config = dict(
    arch='transformer_decoder',
    model='autoregressive pixel model',
    dataset='microscope photos of single blood and bone marrow cells',
    train_examples=194171,
    image_size=16,
    horizontal_flip=True,
    levels_per_channel=4,
    vocab_size=65,
    width=128,
    layers=6,
    norm='layernorm',
    norm_position='pre',
    activation='swiglu',
    mlp_ratio=3,
    head_dim=64,
    fused_qkv=True,
    bias='none',
    qk_norm=True,
    parallel_block=False,
    inner_norm=False,
    drop_path=0.05,
    positions='learned',
    tie_embeddings=True,
    init='trunc_normal_002',
    residual_init='none',
    optimizer='adamw',
    lr=0.0014,
    beta1=0.8,
    beta2=0.95,
    eps=1e-06,
    grad_clip=0.5,
    steps=9600,
    batch_size=64,
    epochs=3.2,
    lr_schedule='step',
    warmup_steps=190,
    weight_decay=0.1,
)
Rows from block 3 of a small autoregressive pixel model, named by matrix and row number. Rows with one number belong to one neuron. Each number is 200 + 30 x the weight over its row's rms, rounded and kept within 0 to 999. All counts start at 0. After the name is the row's rms in percent of the matrix's.
After each neuron's rows are labels from the 100 images, of 14976, where the neuron reaches its largest size: "top examples" is what is common among them. Only what is clearly more common there than usual is listed. The data: microscope photos of single blood and bone marrow cells. In brackets: how many of the 100.
# gate: MLP gate (model.blocks.3.mlp.gate.weight, 384x128), inputs 0-63
# fc1: MLP up (model.blocks.3.mlp.fc1.weight, 384x128), inputs 0-63
# fc2: MLP down (model.blocks.3.mlp.fc2.weight, 128x384, transposed), outputs 0-63

gate.201,140,150,189,201,184,251,202,178,270,213,192,138,176,251,209,197,194,213,200,173,231,141,190,164,186,211,242,174,232,217,225,125,202,192,149,163,186,177,249,210,211,258,140,152,197,218,169,230,226,184,164,279,208,221,194,186,206,231,219,218,170,186,144,175,214
fc1.201,129,191,183,148,219,256,216,237,277,174,235,196,225,176,178,163,186,206,234,193,191,190,237,242,204,195,121,236,201,180,199,220,219,208,238,192,172,208,215,210,237,212,180,176,214,178,184,162,212,166,225,180,246,152,173,204,166,173,196,257,237,200,177,140,195
fc2.201,125,237,213,238,183,181,177,203,192,201,185,201,187,256,194,145,203,205,192,132,276,176,266,190,183,238,232,170,204,172,210,177,164,207,159,179,191,215,200,198,191,209,208,146,183,203,223,251,195,165,185,183,184,174,234,197,241,145,228,204,213,180,147,220,201
top examples: smear: peripheral blood (97); cell type: platelet (45)

gate.33,111,201,155,165,216,205,240,179,194,211,246,188,211,251,236,204,182,202,205,146,232,144,189,218,202,201,220,181,189,212,261,231,231,198,176,195,166,142,136,252,228,209,152,204,190,184,167,234,166,207,177,187,198,285,192,215,241,221,197,109,201,209,141,203,220
fc1.33,120,201,182,182,230,253,218,181,179,193,255,221,203,255,220,267,171,184,208,233,161,245,251,202,205,192,168,188,220,192,227,236,253,192,226,163,192,136,188,219,210,182,221,165,191,198,166,146,195,172,218,157,224,233,236,178,235,223,227,239,204,162,222,227,169
fc2.33,124,227,185,118,199,219,213,213,214,258,197,187,197,279,198,204,179,213,209,162,232,194,199,236,201,194,260,86,238,169,218,194,253,226,201,157,176,154,150,164,223,250,244,161,172,229,184,196,187,211,171,191,225,172,177,167,226,163,231,205,221,223,177,227,201
top examples: smear: peripheral blood (94); cell type: segmented neutrophil (51); cell type: band neutrophil (40)

gate.118,136,150,229,154,169,210,235,190,139,182,174,207,118,184,211,233,212,163,195,216,193,201,227,184,209,248,223,156,168,252,224,217,241,188,199,210,207,198,213,224,196,228,184,200,195,254,176,188,195,194,160,287,191,222,241,185,187,205,155,190,196,231,225,162,191
fc1.118,127,225,186,147,220,190,194,161,178,235,204,207,245,199,200,276,165,197,219,210,178,197,182,154,235,186,130,168,255,218,156,226,192,247,199,193,204,172,180,207,209,204,243,211,214,168,242,217,187,176,136,166,183,161,175,193,194,205,230,244,194,162,243,259,225
fc2.118,124,171,196,232,201,242,202,207,189,178,162,206,160,204,192,226,203,221,186,160,128,247,233,192,183,220,227,203,185,181,249,205,203,217,189,226,155,246,147,151,217,175,175,205,172,202,234,218,207,262,249,185,228,208,225,202,197,188,176,227,144,129,154,197,180
top examples: smear: peripheral blood (100); cell type: segmented neutrophil (44)

gate.148,105,231,160,199,180,156,213,153,194,261,246,195,194,225,237,189,227,189,174,166,173,214,215,192,218,149,285,150,160,193,235,234,169,199,187,189,188,177,220,192,211,221,200,175,191,207,175,204,210,206,218,206,186,237,196,264,219,306,223,181,187,256,232,221,204
fc1.148,103,177,211,211,173,159,188,203,176,186,144,234,233,193,188,278,205,192,211,218,274,173,165,153,173,193,183,176,212,251,241,182,172,237,221,210,212,248,237,242,144,164,162,218,230,197,219,249,177,189,163,261,174,186,187,218,156,175,176,180,282,230,200,182,227
fc2.148,099,186,233,166,163,166,208,214,230,177,206,224,247,187,199,282,217,194,195,219,205,202,124,205,207,168,227,178,173,254,195,208,173,232,226,187,212,200,168,184,202,171,142,255,179,141,198,244,226,224,211,190,207,235,155,250,185,198,232,148,230,216,191,200,199
top examples: cell type: promyelocyte (48)

gate.122,112,210,200,125,226,176,189,206,263,244,186,179,160,204,170,139,237,176,188,186,256,146,232,195,198,196,198,236,179,235,164,181,221,197,209,232,158,147,218,173,204,173,236,191,212,219,189,243,175,191,226,188,195,202,194,214,253,203,172,215,214,233,209,243,157
fc1.122,107,168,230,159,272,185,223,172,206,172,196,176,201,174,198,207,197,167,215,229,173,189,201,176,166,203,230,207,265,226,178,179,238,179,184,234,247,156,143,222,231,143,221,150,180,221,189,173,208,200,243,197,224,237,225,205,183,176,226,191,200,205,280,202,144
fc2.122,110,217,246,226,230,176,211,215,198,200,172,191,180,202,245,196,205,210,203,225,150,201,280,215,182,230,175,240,192,102,205,192,223,219,183,187,240,257,186,219,201,181,177,163,208,217,177,200,217,133,187,226,199,129,198,203,187,196,185,218,176,199,213,183,209
top examples: cell type: promyelocyte (32)

gate.322,074,212,131,199,154,275,186,194,169,166,227,156,232,206,152,235,192,212,190,211,206,169,223,191,178,188,164,170,176,233,216,189,226,208,214,178,225,226,142,193,170,211,121,200,268,242,197,241,161,257,208,214,202,224,199,204,226,225,182,221,199,156,202,227,215
fc1.322,078,153,225,196,180,183,195,237,239,147,221,185,148,180,229,204,198,203,181,190,191,205,195,254,208,186,212,190,208,221,188,239,219,207,181,273,187,214,171,202,222,162,197,177,203,204,240,268,172,172,193,262,212,183,173,238,218,141,209,151,197,207,159,196,219
fc2.322,075,127,181,212,202,205,233,175,146,206,191,184,218,213,200,220,185,193,233,255,132,145,186,128,177,193,138,233,231,164,206,152,212,205,237,201,196,169,161,196,186,199,210,194,218,193,213,231,253,223,196,218,180,170,226,232,202,231,166,212,158,248,187,195,99
top examples: cell type: segmented neutrophil (42)

gate.48,100,185,147,200,213,234,178,215,237,242,224,236,167,199,194,191,185,178,208,229,159,213,196,219,201,200,217,136,232,209,170,229,278,200,173,194,212,215,178,228,215,249,139,146,181,230,201,163,165,212,249,172,194,248,213,202,159,211,291,251,170,206,228,187,218
fc1.48,104,153,206,234,218,221,196,180,193,187,164,213,209,259,213,204,238,167,132,160,169,179,260,243,238,136,175,206,190,178,183,189,211,183,230,180,199,184,168,209,236,238,165,161,181,198,197,196,192,232,133,234,204,186,187,218,199,202,207,211,135,218,202,190,211
fc2.48,107,228,227,167,216,210,201,191,196,225,191,243,208,251,181,221,249,171,178,217,205,229,190,212,211,183,162,235,266,209,215,220,244,198,213,203,215,160,170,196,230,189,220,211,205,230,197,189,189,205,183,156,172,192,134,200,218,196,207,208,204,157,237,244,198
top examples: smear: peripheral blood (99); cell type: band neutrophil (27)

gate.297,025,130,215,219,185,174,257,138,187,230,179,179,138,197,226,272,203,152,196,245,219,228,194,213,173,191,168,193,225,215,176,201,164,268,200,191,220,220,146,158,212,201,167,253,196,182,199,218,204,263,222,226,237,214,169,195,202,199,200,265,229,184,178,208,160
fc1.297,025,169,163,204,183,173,192,228,201,173,205,181,140,194,210,229,174,184,211,181,211,194,242,139,178,190,162,250,216,197,199,125,179,263,216,215,222,249,223,180,180,243,173,216,174,162,275,207,208,254,193,178,155,204,175,201,148,185,191,211,189,217,159,237,181
fc2.297,027,239,148,151,213,164,145,212,180,204,179,171,218,184,215,187,171,198,142,180,206,200,209,201,185,159,165,188,244,145,169,260,230,134,213,212,183,155,196,188,240,175,218,159,196,218,191,193,214,174,167,194,162,234,214,234,215,180,232,186,159,257,193,186,204
top examples: cell type: artefact (28)

gate.276,146,212,151,172,227,190,176,200,234,206,166,186,209,176,227,206,248,180,190,228,185,213,215,182,199,143,190,219,216,159,222,220,220,169,178,244,226,210,184,172,213,217,164,181,199,263,163,209,229,233,169,210,221,156,205,235,154,246,226,207,156,192,237,180,211
fc1.276,115,261,171,216,249,198,187,217,203,229,214,185,259,200,201,183,206,231,208,242,230,185,136,202,156,199,194,206,194,202,213,187,182,175,199,213,228,263,241,202,178,192,220,243,224,166,241,218,197,205,172,184,242,155,198,231,142,225,218,203,150,116,223,175,258
fc2.276,123,151,230,175,179,221,225,198,184,222,155,219,204,169,239,243,181,166,202,186,133,237,161,223,250,190,224,165,210,160,186,201,219,205,223,187,192,184,166,190,233,207,181,240,196,189,182,207,198,213,176,196,203,210,186,185,192,205,188,294,185,179,227,195,215
top examples: cell type: lymphocyte (34)

gate.15,118,173,152,190,177,121,213,210,238,207,227,172,237,204,160,150,200,213,201,193,191,166,213,211,176,210,203,258,150,259,192,231,226,173,181,234,199,181,153,214,173,185,180,205,198,164,217,288,177,162,247,200,211,228,237,255,210,245,173,174,207,244,218,207,194
fc1.15,120,218,187,179,214,248,179,175,217,198,267,193,196,178,170,196,203,185,190,214,218,202,205,205,195,171,175,211,243,194,205,170,211,150,217,208,155,199,304,187,212,240,255,218,210,164,142,143,230,238,210,235,234,161,190,214,221,232,212,173,243,165,209,203,193
fc2.15,119,207,187,171,251,231,226,204,247,232,180,189,162,163,166,195,182,196,190,242,201,174,152,154,194,205,215,216,207,149,190,168,256,188,219,215,219,164,117,220,191,207,229,214,225,249,196,127,215,165,207,174,202,289,210,226,185,223,254,215,193,223,201,168,158
top examples: cell type: promyelocyte (33)

gate.151,091,228,179,168,240,196,204,251,191,147,204,177,183,226,170,163,193,231,212,248,187,219,186,235,184,240,159,221,127,188,190,115,198,160,206,203,243,209,191,224,191,230,199,210,184,187,233,228,229,211,187,306,188,193,187,266,214,175,226,188,181,240,152,198,194
fc1.151,094,238,185,158,220,230,201,185,137,188,153,249,235,210,242,201,205,162,207,178,153,230,188,143,191,218,205,133,197,201,162,190,219,151,182,206,219,225,208,207,177,217,244,167,223,184,219,191,239,238,215,244,191,172,203,188,189,179,256,131,180,212,244,216,206
fc2.151,098,231,202,235,239,170,157,171,210,172,202,258,172,176,238,176,212,196,190,209,146,210,157,177,185,208,194,134,205,192,166,235,211,126,213,171,191,201,121,211,240,240,183,238,200,229,218,198,194,250,195,253,225,157,234,230,192,230,181,229,196,227,218,205,253
top examples: cell type: erythroblast (35)

gate.18,067,161,216,191,182,201,239,160,221,196,255,208,190,171,245,195,195,196,215,226,185,148,186,128,172,200,141,216,152,230,219,229,248,220,198,239,160,188,204,213,193,276,169,197,215,165,184,213,166,214,181,130,202,284,198,154,165,188,203,201,176,185,199,211,230
fc1.18,071,181,197,206,191,214,234,204,136,243,228,187,195,178,202,269,199,203,176,128,210,175,188,147,188,175,238,146,214,158,238,210,203,212,218,134,224,119,191,201,219,203,216,195,215,178,211,203,200,207,262,136,198,213,241,223,195,216,201,226,181,151,199,199,174
fc2.18,073,189,160,260,259,216,190,226,178,146,178,246,182,177,158,107,180,226,196,212,212,191,207,209,216,217,205,189,224,152,209,119,236,163,188,156,261,186,200,141,235,186,154,166,178,242,239,195,188,240,212,191,170,247,213,159,199,223,211,194,147,177,200,151,193
top examples: cell type: segmented neutrophil (49)

gate.271,028,192,225,245,251,217,204,222,151,201,201,159,183,240,225,222,204,234,209,214,208,236,228,188,225,206,195,191,184,139,222,129,152,200,208,126,210,177,221,176,201,153,165,197,202,234,241,204,197,160,182,191,177,191,167,207,202,170,188,231,219,258,225,207,140
fc1.271,030,251,192,152,214,257,216,183,179,211,161,224,175,168,183,259,193,230,172,183,175,181,232,131,190,184,223,206,234,197,179,191,230,243,218,223,227,217,231,216,213,171,173,136,210,197,182,206,169,217,160,190,231,178,192,179,197,192,167,169,189,255,215,206,183
fc2.271,030,223,186,224,198,190,154,246,185,195,261,212,220,186,137,170,177,180,211,167,230,208,204,229,194,242,230,165,130,223,184,209,198,211,167,190,198,194,142,175,190,219,200,194,238,173,225,218,209,161,208,189,191,246,235,170,212,256,214,175,186,207,190,227,171
top examples: cell type: platelet (29)

gate.383,129,221,211,177,178,181,176,165,221,191,228,194,187,190,230,133,187,195,186,155,151,225,186,127,223,200,211,203,167,225,239,233,139,164,216,254,212,164,207,221,204,224,165,177,258,192,270,216,243,205,187,234,161,210,211,180,179,209,219,192,149,208,216,194,188
fc1.383,125,214,207,209,183,186,232,239,241,217,197,199,284,173,208,190,226,200,211,245,218,177,189,236,161,198,217,175,233,179,193,159,269,207,200,223,222,236,174,151,185,183,223,220,178,215,202,235,184,206,201,181,248,229,170,168,234,239,181,176,159,252,183,131,183
fc2.383,120,221,205,143,170,199,210,179,176,211,205,154,175,221,232,196,199,206,204,132,212,220,201,203,200,206,194,232,167,197,217,241,169,211,219,190,254,188,238,215,201,185,212,186,257,239,250,227,212,192,193,242,176,136,171,233,203,150,179,184,220,156,165,214,205
top examples: cell type: lymphocyte (37)

gate.135,105,168,225,191,188,226,206,229,252,284,161,194,137,213,178,211,188,207,195,218,174,189,185,166,168,186,214,214,178,205,220,187,203,181,190,147,205,173,151,211,228,206,236,196,195,236,248,171,227,260,207,213,245,173,175,178,188,174,236,244,211,122,191,187,172
fc1.135,115,247,156,212,203,223,210,128,132,182,245,195,174,213,216,198,191,209,215,224,170,249,202,264,190,228,185,224,152,162,250,171,229,228,199,182,244,149,239,148,167,209,212,183,206,211,263,170,214,189,228,188,208,167,192,214,170,206,229,236,208,173,224,169,225
fc2.135,115,164,221,160,215,186,199,191,221,236,203,199,208,172,228,163,198,206,183,200,209,229,233,183,202,142,204,253,215,213,190,208,201,216,184,188,177,161,247,184,190,185,210,216,201,183,198,232,219,219,206,118,197,215,204,163,200,204,196,217,146,169,164,213,223
top examples: cell type: artefact (39)

gate.316,073,192,236,169,204,261,250,181,193,181,159,190,209,189,235,196,208,218,190,212,159,225,166,227,188,271,176,175,234,219,197,195,241,137,162,225,252,223,190,201,235,178,229,168,198,252,219,175,220,237,194,263,187,167,173,229,161,172,214,167,209,170,196,215,170
fc1.316,078,188,246,216,203,161,146,227,143,174,202,219,189,188,189,225,224,200,202,173,166,210,189,157,196,198,223,206,184,145,207,149,147,202,233,157,198,247,234,168,165,170,214,170,222,152,202,213,215,192,210,258,177,186,189,130,223,172,220,130,234,279,198,227,223
fc2.316,079,218,240,276,225,217,192,147,141,112,190,217,180,231,197,170,219,213,209,190,263,211,177,279,202,194,204,160,207,193,225,171,138,176,205,180,191,174,201,206,201,181,223,196,210,212,241,227,194,216,169,166,214,214,206,226,172,226,204,169,224,193,184,192,260
top examples: smear: peripheral blood (90)

gate.177,102,206,227,167,183,219,246,192,219,161,185,208,209,235,241,164,198,228,222,185,226,182,259,187,184,223,186,199,176,230,214,212,251,154,175,194,160,210,153,178,169,220,195,208,237,187,219,268,190,158,112,235,174,212,163,182,199,214,261,226,181,198,171,148,202
fc1.177,096,178,145,170,129,170,180,217,298,179,162,156,266,202,255,213,174,228,197,193,202,131,224,193,218,181,173,200,216,244,225,206,178,211,196,216,185,198,236,215,215,208,161,212,160,183,203,238,229,213,210,257,201,181,203,225,198,214,201,226,220,208,206,143,192
fc2.177,091,179,170,213,151,143,218,228,176,223,207,191,245,234,237,167,229,239,243,207,165,192,210,185,206,174,149,252,201,208,223,214,131,265,194,186,162,191,234,197,180,194,219,205,174,161,196,237,204,181,162,169,202,167,215,244,213,221,139,113,237,209,179,208,202
top examples: cell type: promyelocyte (30)

gate.258,093,201,180,177,226,247,174,170,259,160,208,198,164,199,224,158,202,189,228,110,225,193,217,224,209,217,231,184,237,222,205,222,215,200,215,280,112,214,216,161,189,243,220,231,164,193,228,187,211,179,180,272,205,165,222,231,207,203,184,137,185,181,159,204,194
fc1.258,094,227,215,246,237,207,145,180,215,185,187,180,175,189,185,112,173,189,210,159,121,224,199,180,219,228,240,178,259,206,171,161,217,146,205,195,179,214,246,204,201,235,179,221,186,168,234,203,223,169,181,248,214,195,242,216,212,155,226,175,188,206,204,219,256
fc2.258,088,231,215,242,187,219,189,195,124,221,196,193,194,242,208,141,189,224,209,193,246,199,193,224,201,201,214,221,230,167,187,193,186,173,215,144,177,203,271,216,207,197,201,245,207,145,195,230,247,161,202,209,205,180,233,260,177,167,236,183,235,213,191,244,185
top examples: cell type: erythroblast (68)

gate.158,114,160,241,220,185,207,177,165,177,255,185,185,197,234,242,272,180,248,183,206,199,154,198,244,174,171,164,148,223,196,225,200,258,187,193,186,208,197,194,261,213,235,172,252,226,209,223,201,191,231,210,241,217,243,229,153,147,152,220,202,151,206,130,205,216
fc1.158,118,220,227,226,205,201,224,213,164,144,196,174,170,198,187,154,199,148,226,173,170,224,229,156,218,253,264,212,197,195,194,206,163,199,199,220,174,175,177,176,206,190,224,114,201,233,195,208,198,194,142,179,190,161,170,248,257,256,222,186,200,220,275,161,214
fc2.158,115,219,176,170,196,157,184,248,185,187,222,156,193,167,170,175,271,209,167,250,211,190,179,204,214,181,207,115,187,166,206,183,210,225,220,181,187,175,181,161,220,205,192,219,214,208,153,208,219,223,243,189,195,234,147,210,211,229,181,209,174,252,216,215,195
top examples: cell type: segmented neutrophil (65)

gate.313,119,193,207,227,229,212,245,222,231,199,208,206,211,205,176,213,210,236,188,230,204,156,210,283,167,211,203,244,157,176,160,162,189,175,231,163,189,177,243,194,213,164,222,216,189,226,270,254,186,239,173,253,259,177,245,220,206,207,205,226,196,151,153,215,224
fc1.313,127,221,233,220,220,254,232,207,142,211,239,213,245,171,213,223,164,173,237,241,207,207,209,141,196,186,218,173,262,202,219,182,217,209,213,211,226,128,199,223,221,267,178,198,193,178,184,161,185,190,269,176,180,212,190,184,212,135,228,175,214,231,248,238,208
fc2.313,133,155,162,229,215,164,137,197,175,265,188,176,161,220,181,163,191,213,178,230,161,227,195,169,206,184,146,216,222,204,180,188,199,193,194,196,175,167,165,269,210,217,191,200,188,201,194,210,190,203,203,194,183,208,196,285,195,220,188,230,192,204,238,220,238
top examples: cell type: blast (25)

gate.370,088,185,192,209,215,217,197,167,171,182,209,221,283,209,166,248,210,200,199,167,231,183,251,229,216,190,204,246,218,199,200,238,243,210,221,161,211,238,225,168,181,227,196,179,204,210,140,211,241,210,231,285,186,183,206,206,159,204,215,133,215,263,190,153,205
fc1.370,096,124,311,184,142,188,200,224,243,183,215,220,195,230,198,208,191,211,200,206,266,169,166,263,181,179,169,278,184,212,199,218,197,199,185,206,186,174,215,193,201,243,237,145,191,208,208,199,186,180,225,211,193,231,212,178,174,163,162,190,207,182,176,168,210
fc2.370,100,187,97,214,249,179,171,135,221,199,191,202,186,196,149,154,177,204,194,221,165,233,245,191,202,178,222,237,204,198,174,180,245,191,200,196,195,221,226,204,213,217,208,183,141,198,146,180,219,174,254,307,231,224,197,202,203,197,221,193,214,253,209,212,178
top examples: cell type: segmented neutrophil (53)

gate.164,105,198,176,205,193,185,169,171,280,181,211,183,141,200,178,191,184,192,214,168,135,138,221,136,213,248,233,207,181,210,193,197,214,152,194,232,246,234,226,246,201,223,152,190,210,175,152,209,209,264,143,249,193,212,256,220,167,195,183,203,160,256,226,236,191
fc1.164,103,141,210,211,177,120,234,204,165,213,223,219,213,197,234,170,180,183,217,219,207,248,159,187,171,227,214,245,174,233,166,212,211,205,193,220,168,259,209,191,226,166,186,143,171,177,179,169,140,238,185,197,204,260,197,214,191,255,239,202,156,213,180,225,186
fc2.164,105,236,235,155,189,192,200,215,225,278,209,170,223,214,138,193,187,179,214,223,268,242,169,238,190,202,134,174,179,233,158,200,201,228,247,195,154,130,186,198,229,195,257,149,178,245,197,159,180,142,222,241,202,218,218,156,216,207,177,207,186,180,197,206,203
top examples: cell type: lymphocyte (34)

gate.349,115,169,189,223,168,156,204,192,218,137,167,212,188,199,187,214,193,223,202,174,207,126,231,159,207,184,182,256,157,218,207,230,209,198,210,212,149,165,233,214,205,186,156,215,226,164,201,243,209,224,183,259,218,167,252,221,223,251,182,127,155,204,135,225,186
fc1.349,118,229,168,178,193,238,250,185,190,198,216,189,191,227,253,186,179,194,220,192,193,228,247,171,204,211,203,195,209,248,243,210,179,209,171,160,222,179,193,200,136,175,155,197,150,199,197,223,175,195,151,190,206,210,202,156,178,129,151,188,249,185,215,206,199
fc2.349,120,209,187,218,185,183,149,182,260,199,185,136,172,214,244,190,212,208,201,156,136,158,182,256,191,197,199,285,186,212,255,158,198,221,172,203,231,218,170,239,184,203,153,218,194,180,240,223,189,248,189,159,203,212,173,191,199,171,239,154,104,215,202,209,204
top examples: cell type: blast (28)

gate.123,096,157,150,162,216,186,201,230,209,225,185,202,196,206,202,238,172,204,227,255,170,142,208,255,194,189,224,164,242,217,206,224,222,245,212,193,193,212,273,204,220,210,244,163,150,239,209,214,205,279,201,261,194,213,174,245,198,208,183,202,176,229,198,197,170
fc1.123,099,209,240,190,144,194,261,253,234,153,170,199,244,182,210,203,184,225,233,209,176,166,166,232,185,195,242,192,218,204,216,165,164,210,193,178,202,210,195,186,171,258,237,204,204,259,177,243,224,198,163,204,186,161,196,195,199,243,167,209,173,187,165,163,243
fc2.123,101,140,178,183,158,222,223,198,142,212,201,262,225,235,181,173,199,215,201,177,161,236,200,192,193,191,184,266,211,144,193,152,222,176,218,239,185,172,235,131,225,213,176,150,174,203,219,222,206,213,208,175,197,162,208,176,181,191,222,192,187,204,176,190,168
top examples: cell type: lymphocyte (44)

gate.87,122,199,170,248,168,198,215,202,171,168,203,191,181,227,163,277,176,209,202,219,209,224,206,250,211,221,157,194,202,266,207,177,269,220,187,224,175,220,237,178,227,238,205,191,173,244,198,204,202,163,190,252,188,194,216,153,187,186,146,179,232,215,211,195,228
fc1.87,131,192,195,157,106,164,218,158,179,221,199,168,234,167,199,226,190,156,235,163,170,213,210,187,199,239,171,189,137,247,204,190,216,227,170,235,232,200,229,198,148,242,255,166,227,227,138,211,208,162,191,216,209,200,177,155,203,190,188,200,225,181,267,226,189
fc2.87,136,170,239,215,229,225,202,239,253,254,200,187,204,163,226,167,137,219,232,236,198,171,174,173,201,204,220,220,198,191,181,192,223,198,222,196,179,199,133,193,199,164,270,186,217,237,237,227,197,184,205,181,236,292,208,204,176,227,257,200,186,253,187,187,189
top examples: cell type: artefact (32)

gate.362,084,186,257,203,212,249,155,270,225,167,176,171,213,212,162,189,194,210,202,122,182,162,180,270,208,171,176,148,183,173,242,242,235,178,211,218,179,208,194,187,209,197,170,198,214,199,198,196,224,211,167,188,181,204,144,236,247,201,193,201,177,217,194,205,146
fc1.362,093,249,225,190,189,188,146,146,157,218,191,230,264,196,222,172,210,172,203,218,172,231,222,198,225,201,256,193,129,157,178,216,178,189,175,211,154,213,192,192,203,226,198,227,178,182,167,191,226,214,236,230,219,201,222,187,213,129,253,214,198,230,171,218,200
fc2.362,088,242,220,198,154,250,184,170,226,128,158,206,198,174,216,200,215,173,218,183,236,172,135,195,179,217,254,99,207,210,160,162,204,195,200,203,221,252,207,205,211,236,219,218,201,206,169,224,210,202,169,228,163,196,191,201,157,150,206,204,174,205,244,218,249
top examples: smear: peripheral blood (37); cell type: artefact (28)

gate.0,124,255,172,237,230,161,170,234,138,210,193,184,195,245,191,190,226,199,213,190,166,192,166,198,192,244,224,167,179,192,211,226,197,199,174,156,199,240,153,263,170,208,187,195,226,204,169,212,145,215,116,226,218,193,213,265,225,260,190,142,229,211,212,201,249
fc1.0,124,203,180,197,152,131,139,223,214,220,215,217,154,227,191,244,213,193,182,203,243,204,150,165,223,212,195,193,227,199,185,207,179,230,187,202,186,224,138,229,227,201,205,145,211,210,190,202,197,221,181,156,210,220,195,229,228,280,219,178,236,222,217,184,192
fc2.0,124,227,189,213,224,168,196,188,197,266,209,188,197,187,190,157,168,208,222,225,156,236,238,146,192,187,157,207,251,258,185,183,197,249,196,202,125,173,193,223,227,198,132,202,175,164,168,207,212,161,228,146,220,143,227,221,214,186,230,190,214,164,169,228,201
top examples: cell type: proerythroblast (29); cell type: promyelocyte (25)

gate.53,115,180,225,219,195,239,173,171,219,211,183,200,150,191,198,178,197,192,189,164,189,254,209,207,170,205,170,194,202,227,188,254,206,217,208,209,175,258,215,216,209,201,191,194,178,178,221,211,190,207,163,187,226,202,238,199,119,207,237,270,187,169,196,215,190
fc1.53,127,208,219,233,255,188,232,196,158,202,232,162,179,197,213,187,215,208,181,216,248,230,223,210,193,224,213,213,231,211,248,196,252,179,192,189,205,145,207,182,177,209,270,170,207,180,183,217,220,138,172,175,198,167,208,201,237,212,196,164,196,170,215,215,195
fc2.53,127,199,148,183,178,232,204,214,168,183,188,247,254,187,141,236,269,202,205,213,123,178,238,204,197,210,204,187,146,213,148,209,162,198,217,157,200,237,235,194,205,168,239,210,177,152,198,192,186,221,202,205,225,238,220,199,156,212,162,228,187,194,164,212,165
top examples: cell type: erythroblast (41)